{"train_examples": 39062, "n_mels": 64, "spec_augment": true, "tokenizer": "word", "vocab_size": 56, "encoder_norm": "groupnorm", "encoder_padding_mode": "reflect", "decoder_norm": "layernorm", "decoder_head_dim": 48, "decoder_fused_qkv": false, "decoder_qk_norm": false, "init": "xavier_uniform", "momentum": 0.9, "batch_size": 64, "epochs": 7.7}
Rows from block 5 of the audio encoder, named by matrix and row number. Rows with one number belong to one channel. Each number is 500 + 25 x the weight over its row's rms, rounded and kept within 0 to 999. All counts start at 0. Numbers have three digits each.
# conv1: bottleneck pointwise conv (encoder.blocks.6.conv1.weight, 128x112x1x1, standardized in use), inputs 0-111
# conv2: growth 3x3 conv (encoder.blocks.6.conv2.weight, 32x128x3x3, standardized in use, transposed), outputs 0-10, a 3x3 kernel for each
conv1.94:485500490500500560498534539490505495500500526500486516500541500500500522510569455500533483521540563500487500458473500500482543482500500500471496500545500500501511534500500503503498533500557458500500500494524452474500465477500482463448482500489500474525511456500544500464479500504473460500500491500447504505455464539513531493500535476500
conv1.95:495553518513500523500486539507500500500500518508511500509501500500477535497545493534451500507459500521509500500512505500520478540454500469500533500506481500454500500500469541472496500542488460458552521538500491500579494497514513500505537451461480494480466531500482484534487501501527548509435520559462504502500495500500500468526489515489
conv1.96:545500500489487521500451500591463450528520529529500500500530515532542500474552463470470469500504500500500500481500531500474503487539473500528467491500525478497514500545500462500506512557510535502500501500530500510544528518506500439531500500500509500490459512500473486481500483500476500531548535481496454512500500500495532480490500500474
conv1.97:474500500495526500500527518514475499504499541515505513491500481534500500500500474522563500476463516493525534564468547500509496472544510500447521484500529500500458440488500472500486484559467500500518465487520500513500472477500500466522452542497500505494471500500506505484461498499488498473500466495445504567513470516513547471499502500459
conv1.98:530500494508492515503500532493462500530515508534504516540500471523500516477552445520500500519458487451500509468474500500500540484447462536474479474514592500487482453490513486488505502538496475496515511500471467500526479485487483547530500500521477473500496484553474505484500523474496470485510489479523542475505458500474500500525546495500
conv1.99:534510477488481472430500500500498498500510460500499491449518490478481500500500498489471526463467500480565586499500500500526500500478472519513537469543526534524540550530500500500501500500487477520478481500506463500515500474515476535500543482493500488482476470500500453500500464500452539477492487486533484478514447503504499547484500500485
conv1.100:490500511462516500501526482482491458497500526508500494495443548440500533500493541500513500500466500536494486500483492489493500475500500541486552457540500491555500460520573546500529500500516467483471475534480460531497539453511500500460503525471567495480500473500510500500512500500470491501500500500532500500449500545503500500499508500500
conv1.101:500467487504455484500475500510518489467500504475548500462466515512500507495481478464523479500500544501500492535503521427515500500500500496484551558482500500500544483517500500495532500500500494495500489490501475532525534501538481521493542482498451481458552518558471500451556526522500520483442500466485477524500512500500472506527500500466
conv1.102:551503500518474484500480511526500447513521500544486500458532500479500500437465500527478475500485551481500500430514456506521534521500500469462501500521451541500448528517456478500502489528500492521502524500464494505500539547500469497491500572544509504500457500500514500525500500543500520500500493500506482514470485485500500469477500500510
conv1.103:500500537559500493529500460554493500523476495500510487530451551500500480455472500491523522500535533513500522461464512500457500500500466553500509500500522483500500496527447468495551500513500572572497504500500489506499500478485471500500500469519490479469482500462500500496500538500493488520500500500500502480500523462556526461526500500536
conv1.104:522451488548500520500500448500561500479500471488462434516477499438500500524500469500516500551500493511500500500500500479500496514552507500500508535503514514478527468484505550477486546492515474468492486457485489482500500531533465515466451516472500513500539511491551517477500517492477498461536489500517457509497500500500500480494472448484
conv1.105:500476548474455532522525463500480521541500453500531538500510456500494500486500497523509499456483441500500525516470536464500543474500464548500550500476511500500510537500508500483484520500549472563494468482500517501503502496500500480500510537555517500496530481533471500474500457488490516463491508454500547473509488500489500500486500537485
conv1.106:444480483493500500530479475505480500508457500500465464500535498514538499512463508500500489500451485509451500577490500531453478497466491474499514476511500500500549462520477527482500496506483500500479490479520500512467474500482513502500478505491563535460494500523505500492486554526454515487513500500550500543500500510483553500464532500448
conv1.107:500500520487517486500491534492500514436510459512500500515472498531500490501464500568526489539509522500483497474495466524481528500472500500527511555496500453497500540511500500498500500500500498464485463474535427500457492500483502500459481518500462500500500500525548510486522467518523566476542500500471477500445505512500496532487500438500
conv1.108:478500520500500471510539449471546500500414500500500482507503500460506465510480456500456505500468474470460521500478551518500524482516500500555499500480519471500515481500517508500517550500526568534505460492500526535494512491500462500479500503491508449484529498500516512532500508500473470474500471500517500461489560502534502479481509500482
conv1.109:500470445526492466480500576500500495500474499519533506491500487500500539471476476483506504466523471493475526519500537467510480500501530512503483482500583500531538509487470487533500478486504468500449500460484492500515510480500483500562472505500466477500538522500487500479500500529526485500520500500474500566500500454460474538536524500505
conv1.110:563500472500500476500483480456500567497463500480554500524467500514534500499500475542524500519500500500496453435528516529556457500504530500500482498500522482517489500502494550525573485500488464481478482500487483500500500493535508476528500500542517500500500517525500500498491540500486484500459564514472476532479500500540500511480500500493
conv1.111:455500488517500472536510509493476525500490468493520535500500495532500541500500522479495547538459500490500494500514500497527590500500509488500500516489500465500552500466478465494500555522471500428466500500512500500449500500514500480539555503489499479524521487500549500462464500482547500500461500529500498453470500500500497500538481500513
conv1.112:482500530502500476505479500504492520504501483500518488512544463472486515516459443462484467503500549500478476465500504500558485469500509522515500542500539500538500500495534500458500588526519536541505468531500500508473500521483488500450450500500511502506486524500500500478536522474482500546514494481500500509449508500500523500500532436522
conv1.113:486468509541516571528500514500500507496500467522514499520464514500493500500468489474488473529457504500465483500500500500541470541525479510512500541500500500516438473473504528462452489503474500500500537484537460453455518500500500500516500485500465528500500500500563500484488460469468487500500442544491518487446506479500500500523483499454
conv1.114:461500462530521500523462500504555513515459500488499500500500523453500526500500500440511500499494526483476474541494485448500500500457500507500500456557500469517500461544525572502472561569497528546500481449476500500454514500466502500491500500500522558500504500484512500500500500507500500482506500483517509525476533500500501500500500499500
conv1.115:500465458495495465500547500500492471441470514549506500502500488441451505507534500543480503500466478462500495526473500539464500443500475500500504505500466486500527500511502534500500529516475500536500551488487523518500497510485500500459514566532465519510454500489473499472500500467458546500500542486500500500537500523513455510500478500500
conv1.116:500500500483505512505480534535474449490464476471500500500500547500526477500488499500500555538481476512549543442500500542477537500487478500500518500461499500464500459518500500512500458500500452528493457500488500493538544500500523555500540507474500486528453477447532508500548477521500500500532459503480500483500499500500452488467497500500
conv1.117:500496532499500462500461500555446480481449500465500470500533496517532500500526501499500500500504515504543553500492528501491500500500473569521523506536522453508500511471508533500478523487500500524500550453491457500507502500540500455500466482528500500500451527480500500492500446500500490500480500531481485476500485471476520579472522500500
conv1.118:550500477467500500504511459551482469484500500500457527500520450500493495518512543455500500500515475497490552569495484526524500478500517532500484513502490509534475504509525500478517479500564500487483500529500500523542500512500494462478500511486486510500525548449500470500499488500488522579511475500474500500457500500464448517489467500534
conv1.119:488490449534469500500500405541486500509500509466554500478512522530468500469500471512545577500476500538530500500473500514500466500493518524507551514500498463486489478500502520492500545488485473497492500522534467479454485513514486540500500500500500500510496500467543514515492501490500502500443469500502465475500500549542500482508502476500
conv1.120:500500450500534435500505440519505525533500500503509456494500500500487538500538530500552459458556526500529490500476532500442500500505500500533482500500519541500470533469468549500499500500500466466501500487462458556500500488502494538557487467489489514500483492500500461480519529502500500483485523488520507530500500475493502500452482497500
conv1.121:500486500488500500583489513494460449479510506467536492527500513527500520452500542542517500496500474521507560475482512462446505500511500522500500483529551500500507477524478500496440496464454500547500477500554500500500481500461502500496481542496493500541489502480485474510475500500480544500542476500461504482457500493531500514495526506493
conv1.122:445472517508500500544500455497500508527475543508494500496481515524474507533493516524500500481476544493469455504492505500512482500482503500512500530537500462488500479432485537528490492510480517489500491482500460494475536480504500477451498518460500520465531490533537459527455528487423541500513486500510511500475479537500506563500531485504
conv2.94:559549540540513478500500451476510548509500562533534487500481489500500500531500507500517498500494516471479547451441472500484500526515530512500470500528471500533495478486500500532500500500532500500525496469479528500500505469500542465489446491468500475526462449511512500510547500500481534545526532542
conv2.95:477500477500500524527550544540506516558491524500456482432510450500542500500500500519527478490500459494552477500477500500500514483471500500536487472500500498500500543531486500488500527530502528547534551518514500437505487489504500500525529507500538500500500468500500510500500480500456500437542500517
conv2.96:579546551515507482467500467471458500500481470495538539500478484539481503500500481547500539475476510500500500500489538500500482516500479482500516528466522500500533469500482505485477500531520492500500517499486500500508500488500500568553500468477500500502500471479518470500500507500537548522512506495
conv2.97:457494500487517472507485500462499500500535500482519508519468464537500531500513438517487481471500456500540557523500500534495500549530536509471498517500473481506490500532530541500518482505482496532477537500520535531500510500520501503490508483549536500531453500469477489526508538500500466512526525500
conv2.98:511513518500528479464465509473468472522489500485500500558554541532522470487478498500532498520522513484500476542530508474467506478484500500528530482500522543521491522500500499504517512514486501478500540516513485493507500526513500536500590500517535500509470489546500537516483522472490466483531500485
conv2.99:462458456493464465500500515509451510504492500498445476500544516500450448532529500500500500573500500531480516559532556513500534477500468508538500507530532495482499500500489523485500479533500500529512541517537500478476500500516524490500518500524500477500500522489528500518491516500500500500474467465
conv2.100:500477500490513487500500533500500500467486500500465472520510500500526500500548508505490500507514500500500500556531521502500500561527486471500538492500479500500500462455500500533500530545482487435500491541500500481500524479514563484500494463500458449529550477500526486474507468473516531524495526544
conv2.101:500449467526500522522516500463500469500516500455489478549541523484460500500500514529541526543543540500458464500465508500500553513489482518500467500483500464500522500477508498520511472500470453500524500468535500499538500554553497483500462530507500474476464553556500470508500534500442478514534500493
conv2.102:553500521460469451500478487530551500500516500520523500464500479500539508510470500500500500488452475500530476500500500506515493480500500586531484486540507470485490520535473490500525500500500523555521463465485507480500505482500485500514529500500500477467500487500520475500480497545476478502507526500
conv2.103:500480482494486489532500524500489539503520452531500500477500474450509500481454486532496500500480500452500500500493488530539529500542534469515484480470500524514524504495464500481466474451500520477490500495488546500551541500548484530521457525507474484524536467516500500479491535500482527500500525462
conv2.104:479470481507476514521500515500436504529454500463500500480463470512500500510520491500440481483487521500479500467499488515498500500483479484500484455492506537521478469461524500489532472476504483485492500488484538548500523524500502492500510500515500459500496480534500465500498487487500474521474500548
conv2.105:500511514550500539512497525508500500468490471500500497500434506500500509479536454485501500488471500518542500500525500500523526500484529500501518485525549510480500495500479539510487500511465540491525494521500514520540475544500500553548500500500485484505469500498445464500537531500554563562468510500
conv2.106:499498516510452500467500571466509502484500490500494482500531500500467467500534482516481498494515500530539517508538500537521468500537525512500471469511473429521500427456500455499527477550533479473462500510484469510463500486500500501500437457500456500528500502447534539489500482474500505501500500527
conv2.107:488479470482471500532491517474502500500497500500459524500470506500500478519472518505500493521466500468472525485472461478513504551537532500506500462476485552500460500534497500477540500500533500474500500520521503494527500520537500484500527464526532468479500517500500500530482466467500500500516484495
conv2.108:500483500480495493496513500488453500454492530504500504489449455455462500500559500540500533511500500455500507514531538484500509498473519473479524500500500500500500500467521476518475509522500491457500513518486553550474513514500489489531436468494442442513527457502547539472478510456500500536480470483
conv2.109:500488500466460500487506486470500481542518496500464488552537543489468461557500544497512493575576500459500500523500503566500538476500500520500514500500524498500500544500500537542466498477475484474500542500525478479500500509531500485447540540487486552541467497526500468473520539517505531494505488475
conv2.110:497500500489494509500515500489500500500518500499503500541561500490478495498538492449500500521496533464500478450457504487509511480507500528512500472525520515517500500573500500500505481500512489501500497524508500472475500506503500503500540551500500500489475493500433488520423434465463515500473500461
conv2.111:477483500500500500500500487506521500534505469485539489490501463467503523511517527500478500480507500462486489494500483469482483500500493522479518500500514500550519490488500527536506477472532500500489500466527500561500513535500500500488490549500495500475517517527520523478552516515497479469540474473
conv2.112:552528500500498506547505519468467500532471502500538487500500460500450478535547462548500556500500546500451441452487463534514542465483491491532479500507545480484495500524510468513500440445514539472500473500500500571500526500500519529535487521476459500500472462500500516533517516510511498500481521524
conv2.113:480482500518529500500500544500500472549500468453459482500511500478506506500500500496475472500491539456463500448469455448476500500488486532480512500500500522500500500455500564500543478457499500474468500500500520500500453500500515500500526477538462454469505512521493487434476501458511481500506455479
conv2.114:500532500501457488500518536500458476463500500453520500523500464519513480519572500500506500500500500461506500513545515498500519513528500527500500465523524435500528435439488500496500521558505475500500492521469530575461500500500500502500467470500462532523509481482500483471500500500454473500495500500
conv2.115:506506512507500520515468471478490535478500500489489500441500500500488500497572527473523523500538500543487535554551550500500500500490478424476538491500496500521506500500491516499508500491469500483517534557484500500500500500509539511520470530514500496515538524465545500457500511515500500500493500473
conv2.116:450466470532484461500484456482485500504474479500477532474500474545546507450489500512465500514500464482486525499518550500485465500487521475487511542512483603558480500480500480469500536491531503500500495497537455431519555571500534462479499474500469471489500512514500516500482493500521500525488500550
conv2.117:524473448475457477460452514516537489463500500510500500500533500495524480462439479471444500474522500500488500500516500527513490500489480500475486532486542519483506474504514473471473488476506523478494508524509532517552457471528554500527523526528530544542500500500500468509453484487500536527500500508
conv2.118:468500515471472478544542506488471514500472511446435516478447500500506470483500500486488503524534498487467503550527487531522459511500500459500479500500502483478500470473500470528509500517500500456500500545500448435477458500485554536527460442500454460516500515500500507520500529488448479500500500541
conv2.119:500500451504514494481488485500515535521483507504528490499472523500481536500500500486494500478500465500500500500500565498543538561537571472518524486470526538500500500500522504492500461477522500500481500511500557500532490500509484540536448473520539496516483464524510500473500533492481500500500500512
conv2.120:527540522500488517451442464463500468453454475500521500500558566506500500500459526500464457500510532500554500491505500535500526500527478531535500453506512456468487501500481459459500495491525500533483500478519482509471500472488493500507583553500500540538475500500463472501455500461465489500502519500
conv2.121:515500500498500500468443500500545534537530500500546528498509497500500544480471478480529509443442500500586552574548555500500572535541539530556523455455503500511485500528525495477533500500493500500525543524523533505538500502500500506545500517525537514491514488500507469493522511503523527504518500500
conv2.122:493495501453479500469525500484500461477471487491514501475513473510493470525492500528500522502500510514496516543500503553520466500546505537500500463488488500526502500485500503491568534593500468505518539500500500474500524477473500480485444444522460478572472500484500534500500475500500541500538530543