python train.py --encoder_arch="densenet" --model="audio captioner" --dataset="synthesized solo parts of chorales (CocoChorales)" --train_examples=39062 --n_mels=64 --hop_length=320 --input="log_mel" --spec_augment=true --win_length=512 --tokenizer="word" --vocab_size=56 --encoder_norm="groupnorm" --encoder_activation="relu" --encoder_weight_standardization=true --encoder_padding_mode="reflect" --encoder_depths=[5, 5, 15, 5] --encoder_kernel_size=3 --encoder_stem="deep" --encoder_growth_rate=32 --fusion="cross_attention" --decoder_width=256 --decoder_layers=10 --decoder_norm="layernorm" --decoder_norm_position="pre" --decoder_activation="gelu" --decoder_mlp_ratio=4 --decoder_head_dim=48 --decoder_fused_qkv=false --decoder_bias="none" --decoder_qk_norm=false --decoder_parallel_block=false --decoder_dropout=0.1 --decoder_inner_norm=false --decoder_positions="rope" --decoder_cross_attention_every=1 --decoder_tie_embeddings=false --init="xavier_uniform" --residual_init="none" --optimizer="muon" --muon_scale="original" --lr=0.0096 --momentum=0.9 --nesterov=true --orthogonalizer="newton_schulz_5" --adamw_lr_other_params=0.001 --magnitude_pruning=0.3 --steps=4700 --batch_size=64 --epochs=7.7 --lr_schedule="cosine" --final_lr_fraction=0.01 --warmup_steps=940 --weight_decay=0.04 --adamw_weight_decay_other_params=0.01
Rows from block 21 of the audio encoder of a small audio captioner, named by matrix and row number. Each number is 128 + 24 x the weight over its row's rms, rounded and kept within 0 to 255. All counts start at 0. Numbers have three digits each.
After each channel's rows are labels from the 100 clips, of 14976, where the channel reaches its highest value: "responds to" is what is common among them. Only what is clearly more common there than usual is listed. The data: synthesized solo parts of chorales (CocoChorales). In brackets: how many of the 100, against the usual share in percent.
# conv1: bottleneck pointwise conv (encoder.blocks.23.conv1.weight, 128x480x1x1, standardized in use), inputs 385-419

conv1.33:118128119128133141129074121125159128128118102118128128098145092123119106097124128140128128128173168128144
responds to: note G5 (82 vs 6.5); trumpet (53 vs 7.9); note A5 (27 vs 2.2)

conv1.127:144128128122128128147128116079128128103128153128149139092200128083097146128128086129102091128163128101198
responds to: note F#3 (78 vs 4.8); note G#3 (38 vs 8.3); note E3 (35 vs 2.8)

conv1.89:128107128150165084097147138135099094128128125163128146128141118167137102128107166116128128160163147097099
responds to: note G#4 (56 vs 9.2); horn (37 vs 6.9)

conv1.122:135101114126169128183122123128148108128128120103128150128058128128128128156152118116128139191128139128141
responds to: note A#4 (54 vs 10.5); horn (48 vs 6.9); note G4 (33 vs 7.4)

conv1.52:163157128143121160087143128128128128128094116158142153118112128103128128175112128128107159128108128097173
responds to: note E5 (80 vs 7.5); note F#5 (54 vs 7.1); note D5 (29 vs 8.2)

conv1.41:128128119160141119128119128107128152105153155113128128128074107146101128131128101128128105163098128128128
responds to: note G#4 (45 vs 9.2); note F#4 (38 vs 8.4)

conv1.53:128136170157127128111128128076140128128152128185175120141128128097113090128104151113102085128120092128122
responds to: tuba (40 vs 8.7); note B3 (38 vs 9.6); note B2 (28 vs 0.7)

conv1.26:128128137106088138091125128128128099102128166128146155143144152137124128128152108128128108128154104128116
responds to: note F3 (53 vs 3.9); note G3 (45 vs 6.3); note A3 (33 vs 9); instrument: tuba (30 vs 8.7)

conv1.118:128129156143108124190190146128116128128128123136146133187128128142128150120136097128150128128128128158109
responds to: note F#4 (89 vs 8.4); viola (39 vs 8.4)

conv1.51:121135172156128051128155128149103128083148101128083151159128157117128128128117128128107167102156113139170
responds to: note F4 (95 vs 9.2); note D#4 (34 vs 11.3); trombone (31 vs 7.1)

conv1.107:128128079157128128128128161096082128163149128117128121128115112164153128162147128136128168147137121128128
responds to: note D4 (79 vs 12.4); note C4 (38 vs 10.7); note E4 (35 vs 8.7); instrument: tuba (31 vs 8.7)

conv1.110:111128128096155114128102142132150128128116128093121128154131112159064128128128149169128095136177107128170
responds to: note G5 (82 vs 6.5); flute (44 vs 8.8); note F5 (39 vs 7.9)

conv1.119:128128146152117122121128128146128128124171128139097131115128128100112152128098180167127113128128111115114
responds to: note G3 (97 vs 6.3); note A3 (72 vs 9); tuba (45 vs 8.7)

conv1.39:137128105131128126101128128128128128117128128155106128161135155134148083159137160139102100128128114141143
responds to: note D4 (86 vs 12.4); note C4 (50 vs 10.7); note E4 (41 vs 8.7); note A#3 (34 vs 10.8)

conv1.47:063109138128164128117117110167130128139145174129100128128122139128149128116143137191128136114104141169128
responds to: note C4 (92 vs 10.7); tuba (47 vs 8.7); note B3 (38 vs 9.6)

conv1.83:148112152127124128128147159162104139128103099166145138128143146108128116167128130159088135128137106160128
responds to: note A#3 (34 vs 10.8)

conv1.10:106110128082128128100128128116128096130128128134128163145155128128128123128145131128128161128128156132154
responds to: oboe (43 vs 7.4); note A4 (36 vs 8.4); note A#4 (31 vs 10.5)

conv1.40:128128102128128164149115128125128133128167125128128128086128079144128151143128100134173078130128128111128
responds to: note F3 (71 vs 3.9); tuba (49 vs 8.7); note A#3 (31 vs 10.8)

conv1.67:151113160115128086173079116141128164128128140128085092107128134103128128090128141128131128181112134128146
responds to: note G3 (43 vs 6.3); tuba (42 vs 8.7); note G#3 (40 vs 8.3)

conv1.124:156128128128140126171128114143128107128137113128118083136166141139148178128128106135191089167170091154146
responds to: note G#4 (65 vs 9.2); note A#4 (54 vs 10.5); instrument: violin (52 vs 13.9)

conv1.97:172108117169128128146128109094136128103128129128140089143093097147128169114153121139138143067128128128171
responds to: note F5 (62 vs 7.9); note D#5 (47 vs 8.8); note F#5 (32 vs 7.1)

conv1.38:128138128128155110128118145129128129113075128128118104130128128128128112128117117121128137109139123128128
responds to: note F4 (48 vs 9.2); note F5 (34 vs 7.9)

conv1.45:128135156129128097165128139128128128096165070126128135150106104120160122160128128116141136128128128132128
responds to: note C3 (55 vs 0.6); note E3 (46 vs 2.8); tuba (44 vs 8.7)

conv1.71:159116132128106100138128136128124160128161099110107147128163128140128155100099123128157128128128174092126
responds to: note C#4 (75 vs 12.1); note B3 (48 vs 9.6); note D4 (35 vs 12.4)

conv1.69:108128073152125136182128128128119148102137158128143128118128119092128128129157109109139128128109177128128
responds to: note A#3 (88 vs 10.8); note C4 (86 vs 10.7); note G#3 (51 vs 8.3); instrument: tuba (44 vs 8.7)

conv1.37:128101128168151136083139086121162108138142143099128116110128104132128113111134071104111109102116131128148
responds to: note A3 (66 vs 9); bassoon (42 vs 8.7); note G3 (32 vs 6.3)

conv1.79:145161128141112128134122119153108118131132128128129128103155143123128128151128100089136154048097100126128
responds to: note D#4 (75 vs 11.3); note D4 (31 vs 12.4); note C4 (28 vs 10.7)

conv1.49:057128128128163113115115099095136166162147154121098128164140132128128135128122133142128124149110119118160
responds to: note A#4 (66 vs 10.5)

conv1.123:118128149155163128139128129128126135111128104197127168128135119128128161119092128103125150099128108128164
responds to: note E5 (45 vs 7.5); note D#3 (34 vs 2.4); instrument: trumpet (26 vs 7.9)

conv1.114:169158128128073111128128153167128111155128096128105129121184136128145081109157148128121135128126148136109
responds to: note D#5 (99 vs 8.8); note F5 (47 vs 7.9); instrument: violin (47 vs 13.9)

conv1.85:141128099182128139128097153108118117095128125128115128122128134201098142114112103143088111194128128131063
responds to: note G#4 (42 vs 9.2)

conv1.43:128091122156128105089070128155170123105072142128128130149128128170180128115124123130110123128128102128112
responds to: note F#3 (52 vs 4.8); note E3 (44 vs 2.8); instrument: tuba (38 vs 8.7)

conv1.81:128100110128095136113128128145075128128153066107128128128128128160108146128104153128128165100163144071128
responds to: note C#4 (62 vs 12.1); note A#3 (32 vs 10.8); note C4 (30 vs 10.7)

conv1.62:174142106100155153187122128133135128140120128078117120134128107164128119087128108128112112152100134128127
responds to: note F#4 (28 vs 8.4)

conv1.30:114128128173114128152158128142130150128115087128124084202170107147103128118128170190118149128128089128138
responds to: note G#4 (96 vs 9.2); horn (32 vs 6.9)

conv1.63:089105128160128128128128063128128081128128142139128196097128107106138160128096138103128114193130107128128
responds to: note D#3 (57 vs 2.4); note F#4 (40 vs 8.4); instrument: clarinet (30 vs 9)

conv1.9:136125128107128112128149070128157128101130088128125118135143098128128147118139159111121128136128129104128
responds to: note A#3 (52 vs 10.8); note E4 (45 vs 8.7); tuba (27 vs 8.7)

conv1.29:128158092103145127150128127134155128122047147128128161117104136128154104170084128128111066129134112154128
responds to: tuba (58 vs 8.7); note B3 (40 vs 9.6); note G3 (30 vs 6.3)

conv1.17:093139150116121151128149125118138100128084126128098105128106166138128128142133128105126135117117075128113
responds to: note F5 (27 vs 7.9)

conv1.126:126133128128107148098128095128145102128128124154128128128102122150128093112164105139152128090128085122128
responds to: tuba (36 vs 8.7)

conv1.68:128128128128136111165128146128128155092138186128119145118128130128084124123150128082101140130128149119126
responds to: note E5 (81 vs 7.5); note F#5 (53 vs 7.1); instrument: flute (40 vs 8.8)

conv1.15:151159140128126128103132097155126158128115159098128143103128151121128086151157116128114157093128160128128
responds to: note D#5 (75 vs 8.8); note C#5 (44 vs 10.1)

conv1.70:117128149164128103128128128135085128128105177128083146120105128128128128128158109128128126128114099146183
responds to: note F4 (69 vs 9.2); note D#5 (31 vs 8.8); note C#5 (29 vs 10.1)

conv1.55:132131092125099110182128128091158128107128128143128128142128128141119139159128159128120108084152126128110
responds to: note E5 (76 vs 7.5); note F#5 (55 vs 7.1); instrument: flute (29 vs 8.8)

conv1.24:128128142099139138095142142100174144192128160114137111163168156143128147101109128113165086084128128128095
responds to: note D#4 (89 vs 11.3); note C#4 (41 vs 12.1); instrument: tuba (30 vs 8.7)

conv1.21:139128115128128128141116128128128090171128128128128145150089134120108146128128147128140128068100128128128
responds to: note G5 (41 vs 6.5)

conv1.108:128108124128156103185128144083128153133199131131128084136084128080114128128098128115128089128128122128126
responds to: tuba (54 vs 8.7); note B2 (28 vs 0.7); note E3 (26 vs 2.8)

conv1.3:113097141142128128092128096109128146114128128105124128111099128103079164075146128128156150137156080151188
responds to: tuba (46 vs 8.7); viola (41 vs 8.4)

conv1.0:128127128128128097128128128128130165115128105128144128150106097160091128128128128095102116163153128091128
responds to: tuba (58 vs 8.7); note A#3 (33 vs 10.8); note A3 (27 vs 9)

conv1.76:140128128128092144181136128154090128155111104128148095160117128078137119154255108128150074058099128149082
responds to: note F3 (44 vs 3.9); tuba (40 vs 8.7); note F#3 (25 vs 4.8)

conv1.46:167128116128108115128105130128122170128108107166082093128162120126128128128082100128128156100097128118180
responds to: note E4 (39 vs 8.7); note F#4 (37 vs 8.4); note F3 (26 vs 3.9)

conv1.121:128137098136139128128128109127124119078164120158128128104099128117087128128151142106118080128128143170128
responds to: note E4 (72 vs 8.7); clarinet (32 vs 9)

conv1.106:128120128118141120155121127095128149184128076123128141128104129164094111152128087163128146119120095128096
responds to: note F3 (75 vs 3.9); note A#3 (46 vs 10.8); note F#3 (35 vs 4.8); note D#3 (26 vs 2.4)

conv1.23:131168128128130131128174124079154178156105128093163090159083128167128103190114153142123103112093128128115
responds to: note F#4 (55 vs 8.4); note E5 (34 vs 7.5); note G#4 (33 vs 9.2)

conv1.59:128147142128110157128128149128146136139138100125131109069128139108118171128172107124127143126145128098128
responds to: note D4 (59 vs 12.4); note E4 (50 vs 8.7); note G3 (33 vs 6.3); instrument: viola (25 vs 8.4)

conv1.25:113128146142128128137164128102100116143097128107157144103128087128128134128128120128149163128068096075128
responds to: tuba (80 vs 8.7); note G3 (61 vs 6.3); note F#3 (47 vs 4.8)

conv1.93:150146119154102128128110089150128112162097148150184158128128090155138145128148172111128110128174134152086
responds to: note D4 (31 vs 12.4); note G#5 (25 vs 3.9)

conv1.111:128100134128134145089128158140128143128092128128128156128148161151112128128158128142154135128121102133128
responds to: note D#4 (51 vs 11.3); note D#5 (36 vs 8.8)

conv1.50:132138128118118128128148139155110099128146170134115128128121128128064136128142128104128128087160167111156
responds to: note A3 (53 vs 9); tuba (37 vs 8.7); note F3 (29 vs 3.9)

conv1.57:128128078128128128165128109128080128175128143179128112105141128149089097080128128128100106071145128144113
responds to: note A#3 (46 vs 10.8); note G#3 (40 vs 8.3); note G5 (35 vs 6.5); note F#3 (26 vs 4.8)

conv1.61:128152164096128101075081128128127135143125106105128128139128110128145082128097120128128097128116126128128
responds to: note D#3 (90 vs 2.4); note A#3 (83 vs 10.8); instrument: tuba (36 vs 8.7)

conv1.8:128107128125138128157178124173147130082102151128151163119126128121128103154159141116128101149170128151145
responds to: note G3 (81 vs 6.3); tuba (66 vs 8.7); note A3 (35 vs 9)

conv1.73:128128127175106126160117114154128159128128128133123158112113116166090123128130128159128151044128149128132
responds to: note F#4 (75 vs 8.4); note G#4 (48 vs 9.2); instrument: viola (43 vs 8.4)

conv1.90:128119128149141128167127108128093097176127128142148126128128182190139154128119161112128128128128128136114
responds to: note A#3 (58 vs 10.8)

conv1.31:180157147110181128138128126139128156148128148106128088097128158187128128105139128128108162099176158156102
responds to: note F5 (32 vs 7.9)

conv1.27:081128114122116127161180142113128128126107128128128160107176128128128101100142128110137128113103128128093
responds to: note A#4 (90 vs 10.5); horn (42 vs 6.9); note C5 (39 vs 10.5)

conv1.113:156153103128141116127128128132094149128131128161145097128128128128128112148120078128147128128109128089166
responds to: note D#5 (48 vs 8.8); note C#5 (36 vs 10.1)

conv1.20:116128128142128128121128074140128145159127108164116128152128128166152128113131104107097111128117128128146
responds to: note C4 (87 vs 10.7); tuba (48 vs 8.7); note C#4 (39 vs 12.1)

conv1.34:150086152128092128125150152168097123107138130128092120146128128151128128128180092161146128128128128128160
responds to: clarinet (41 vs 9); note A#4 (33 vs 10.5); note E4 (27 vs 8.7)

conv1.7:128104097163102115153139086065111128128128128105092128109128147159180156128166140103143128128128133150128
responds to: note E5 (58 vs 7.5); violin (43 vs 13.9); note F#5 (33 vs 7.1)

conv1.115:128128145131128160083152133097128101128129128123120157174148110148128138110128144128099128100128167128099
responds to: note A4 (55 vs 8.4); horn (30 vs 6.9)

conv1.91:128128128106155128080128089164128129104128148154155155141128166125145106118097163128108071128137151136164
responds to: note D#4 (46 vs 11.3); note G#4 (25 vs 9.2)

conv1.96:128128147126140128124124125128093128128128128128122104166140087128128126106128140169109124120145148108092
responds to: note A4 (39 vs 8.4); note B4 (27 vs 9.4)

conv1.6:128133128098134134166128128179113161128114099128128151120130138129128128129122149140128108128128146128096
responds to: note F4 (48 vs 9.2); viola (37 vs 8.4); note G4 (35 vs 7.4)

conv1.19:128147116128070128136128120099122128161128128165107128156128126097134112097127073142115128138158095114115
responds to: note D#3 (77 vs 2.4); note A#3 (46 vs 10.8); instrument: tuba (42 vs 8.7)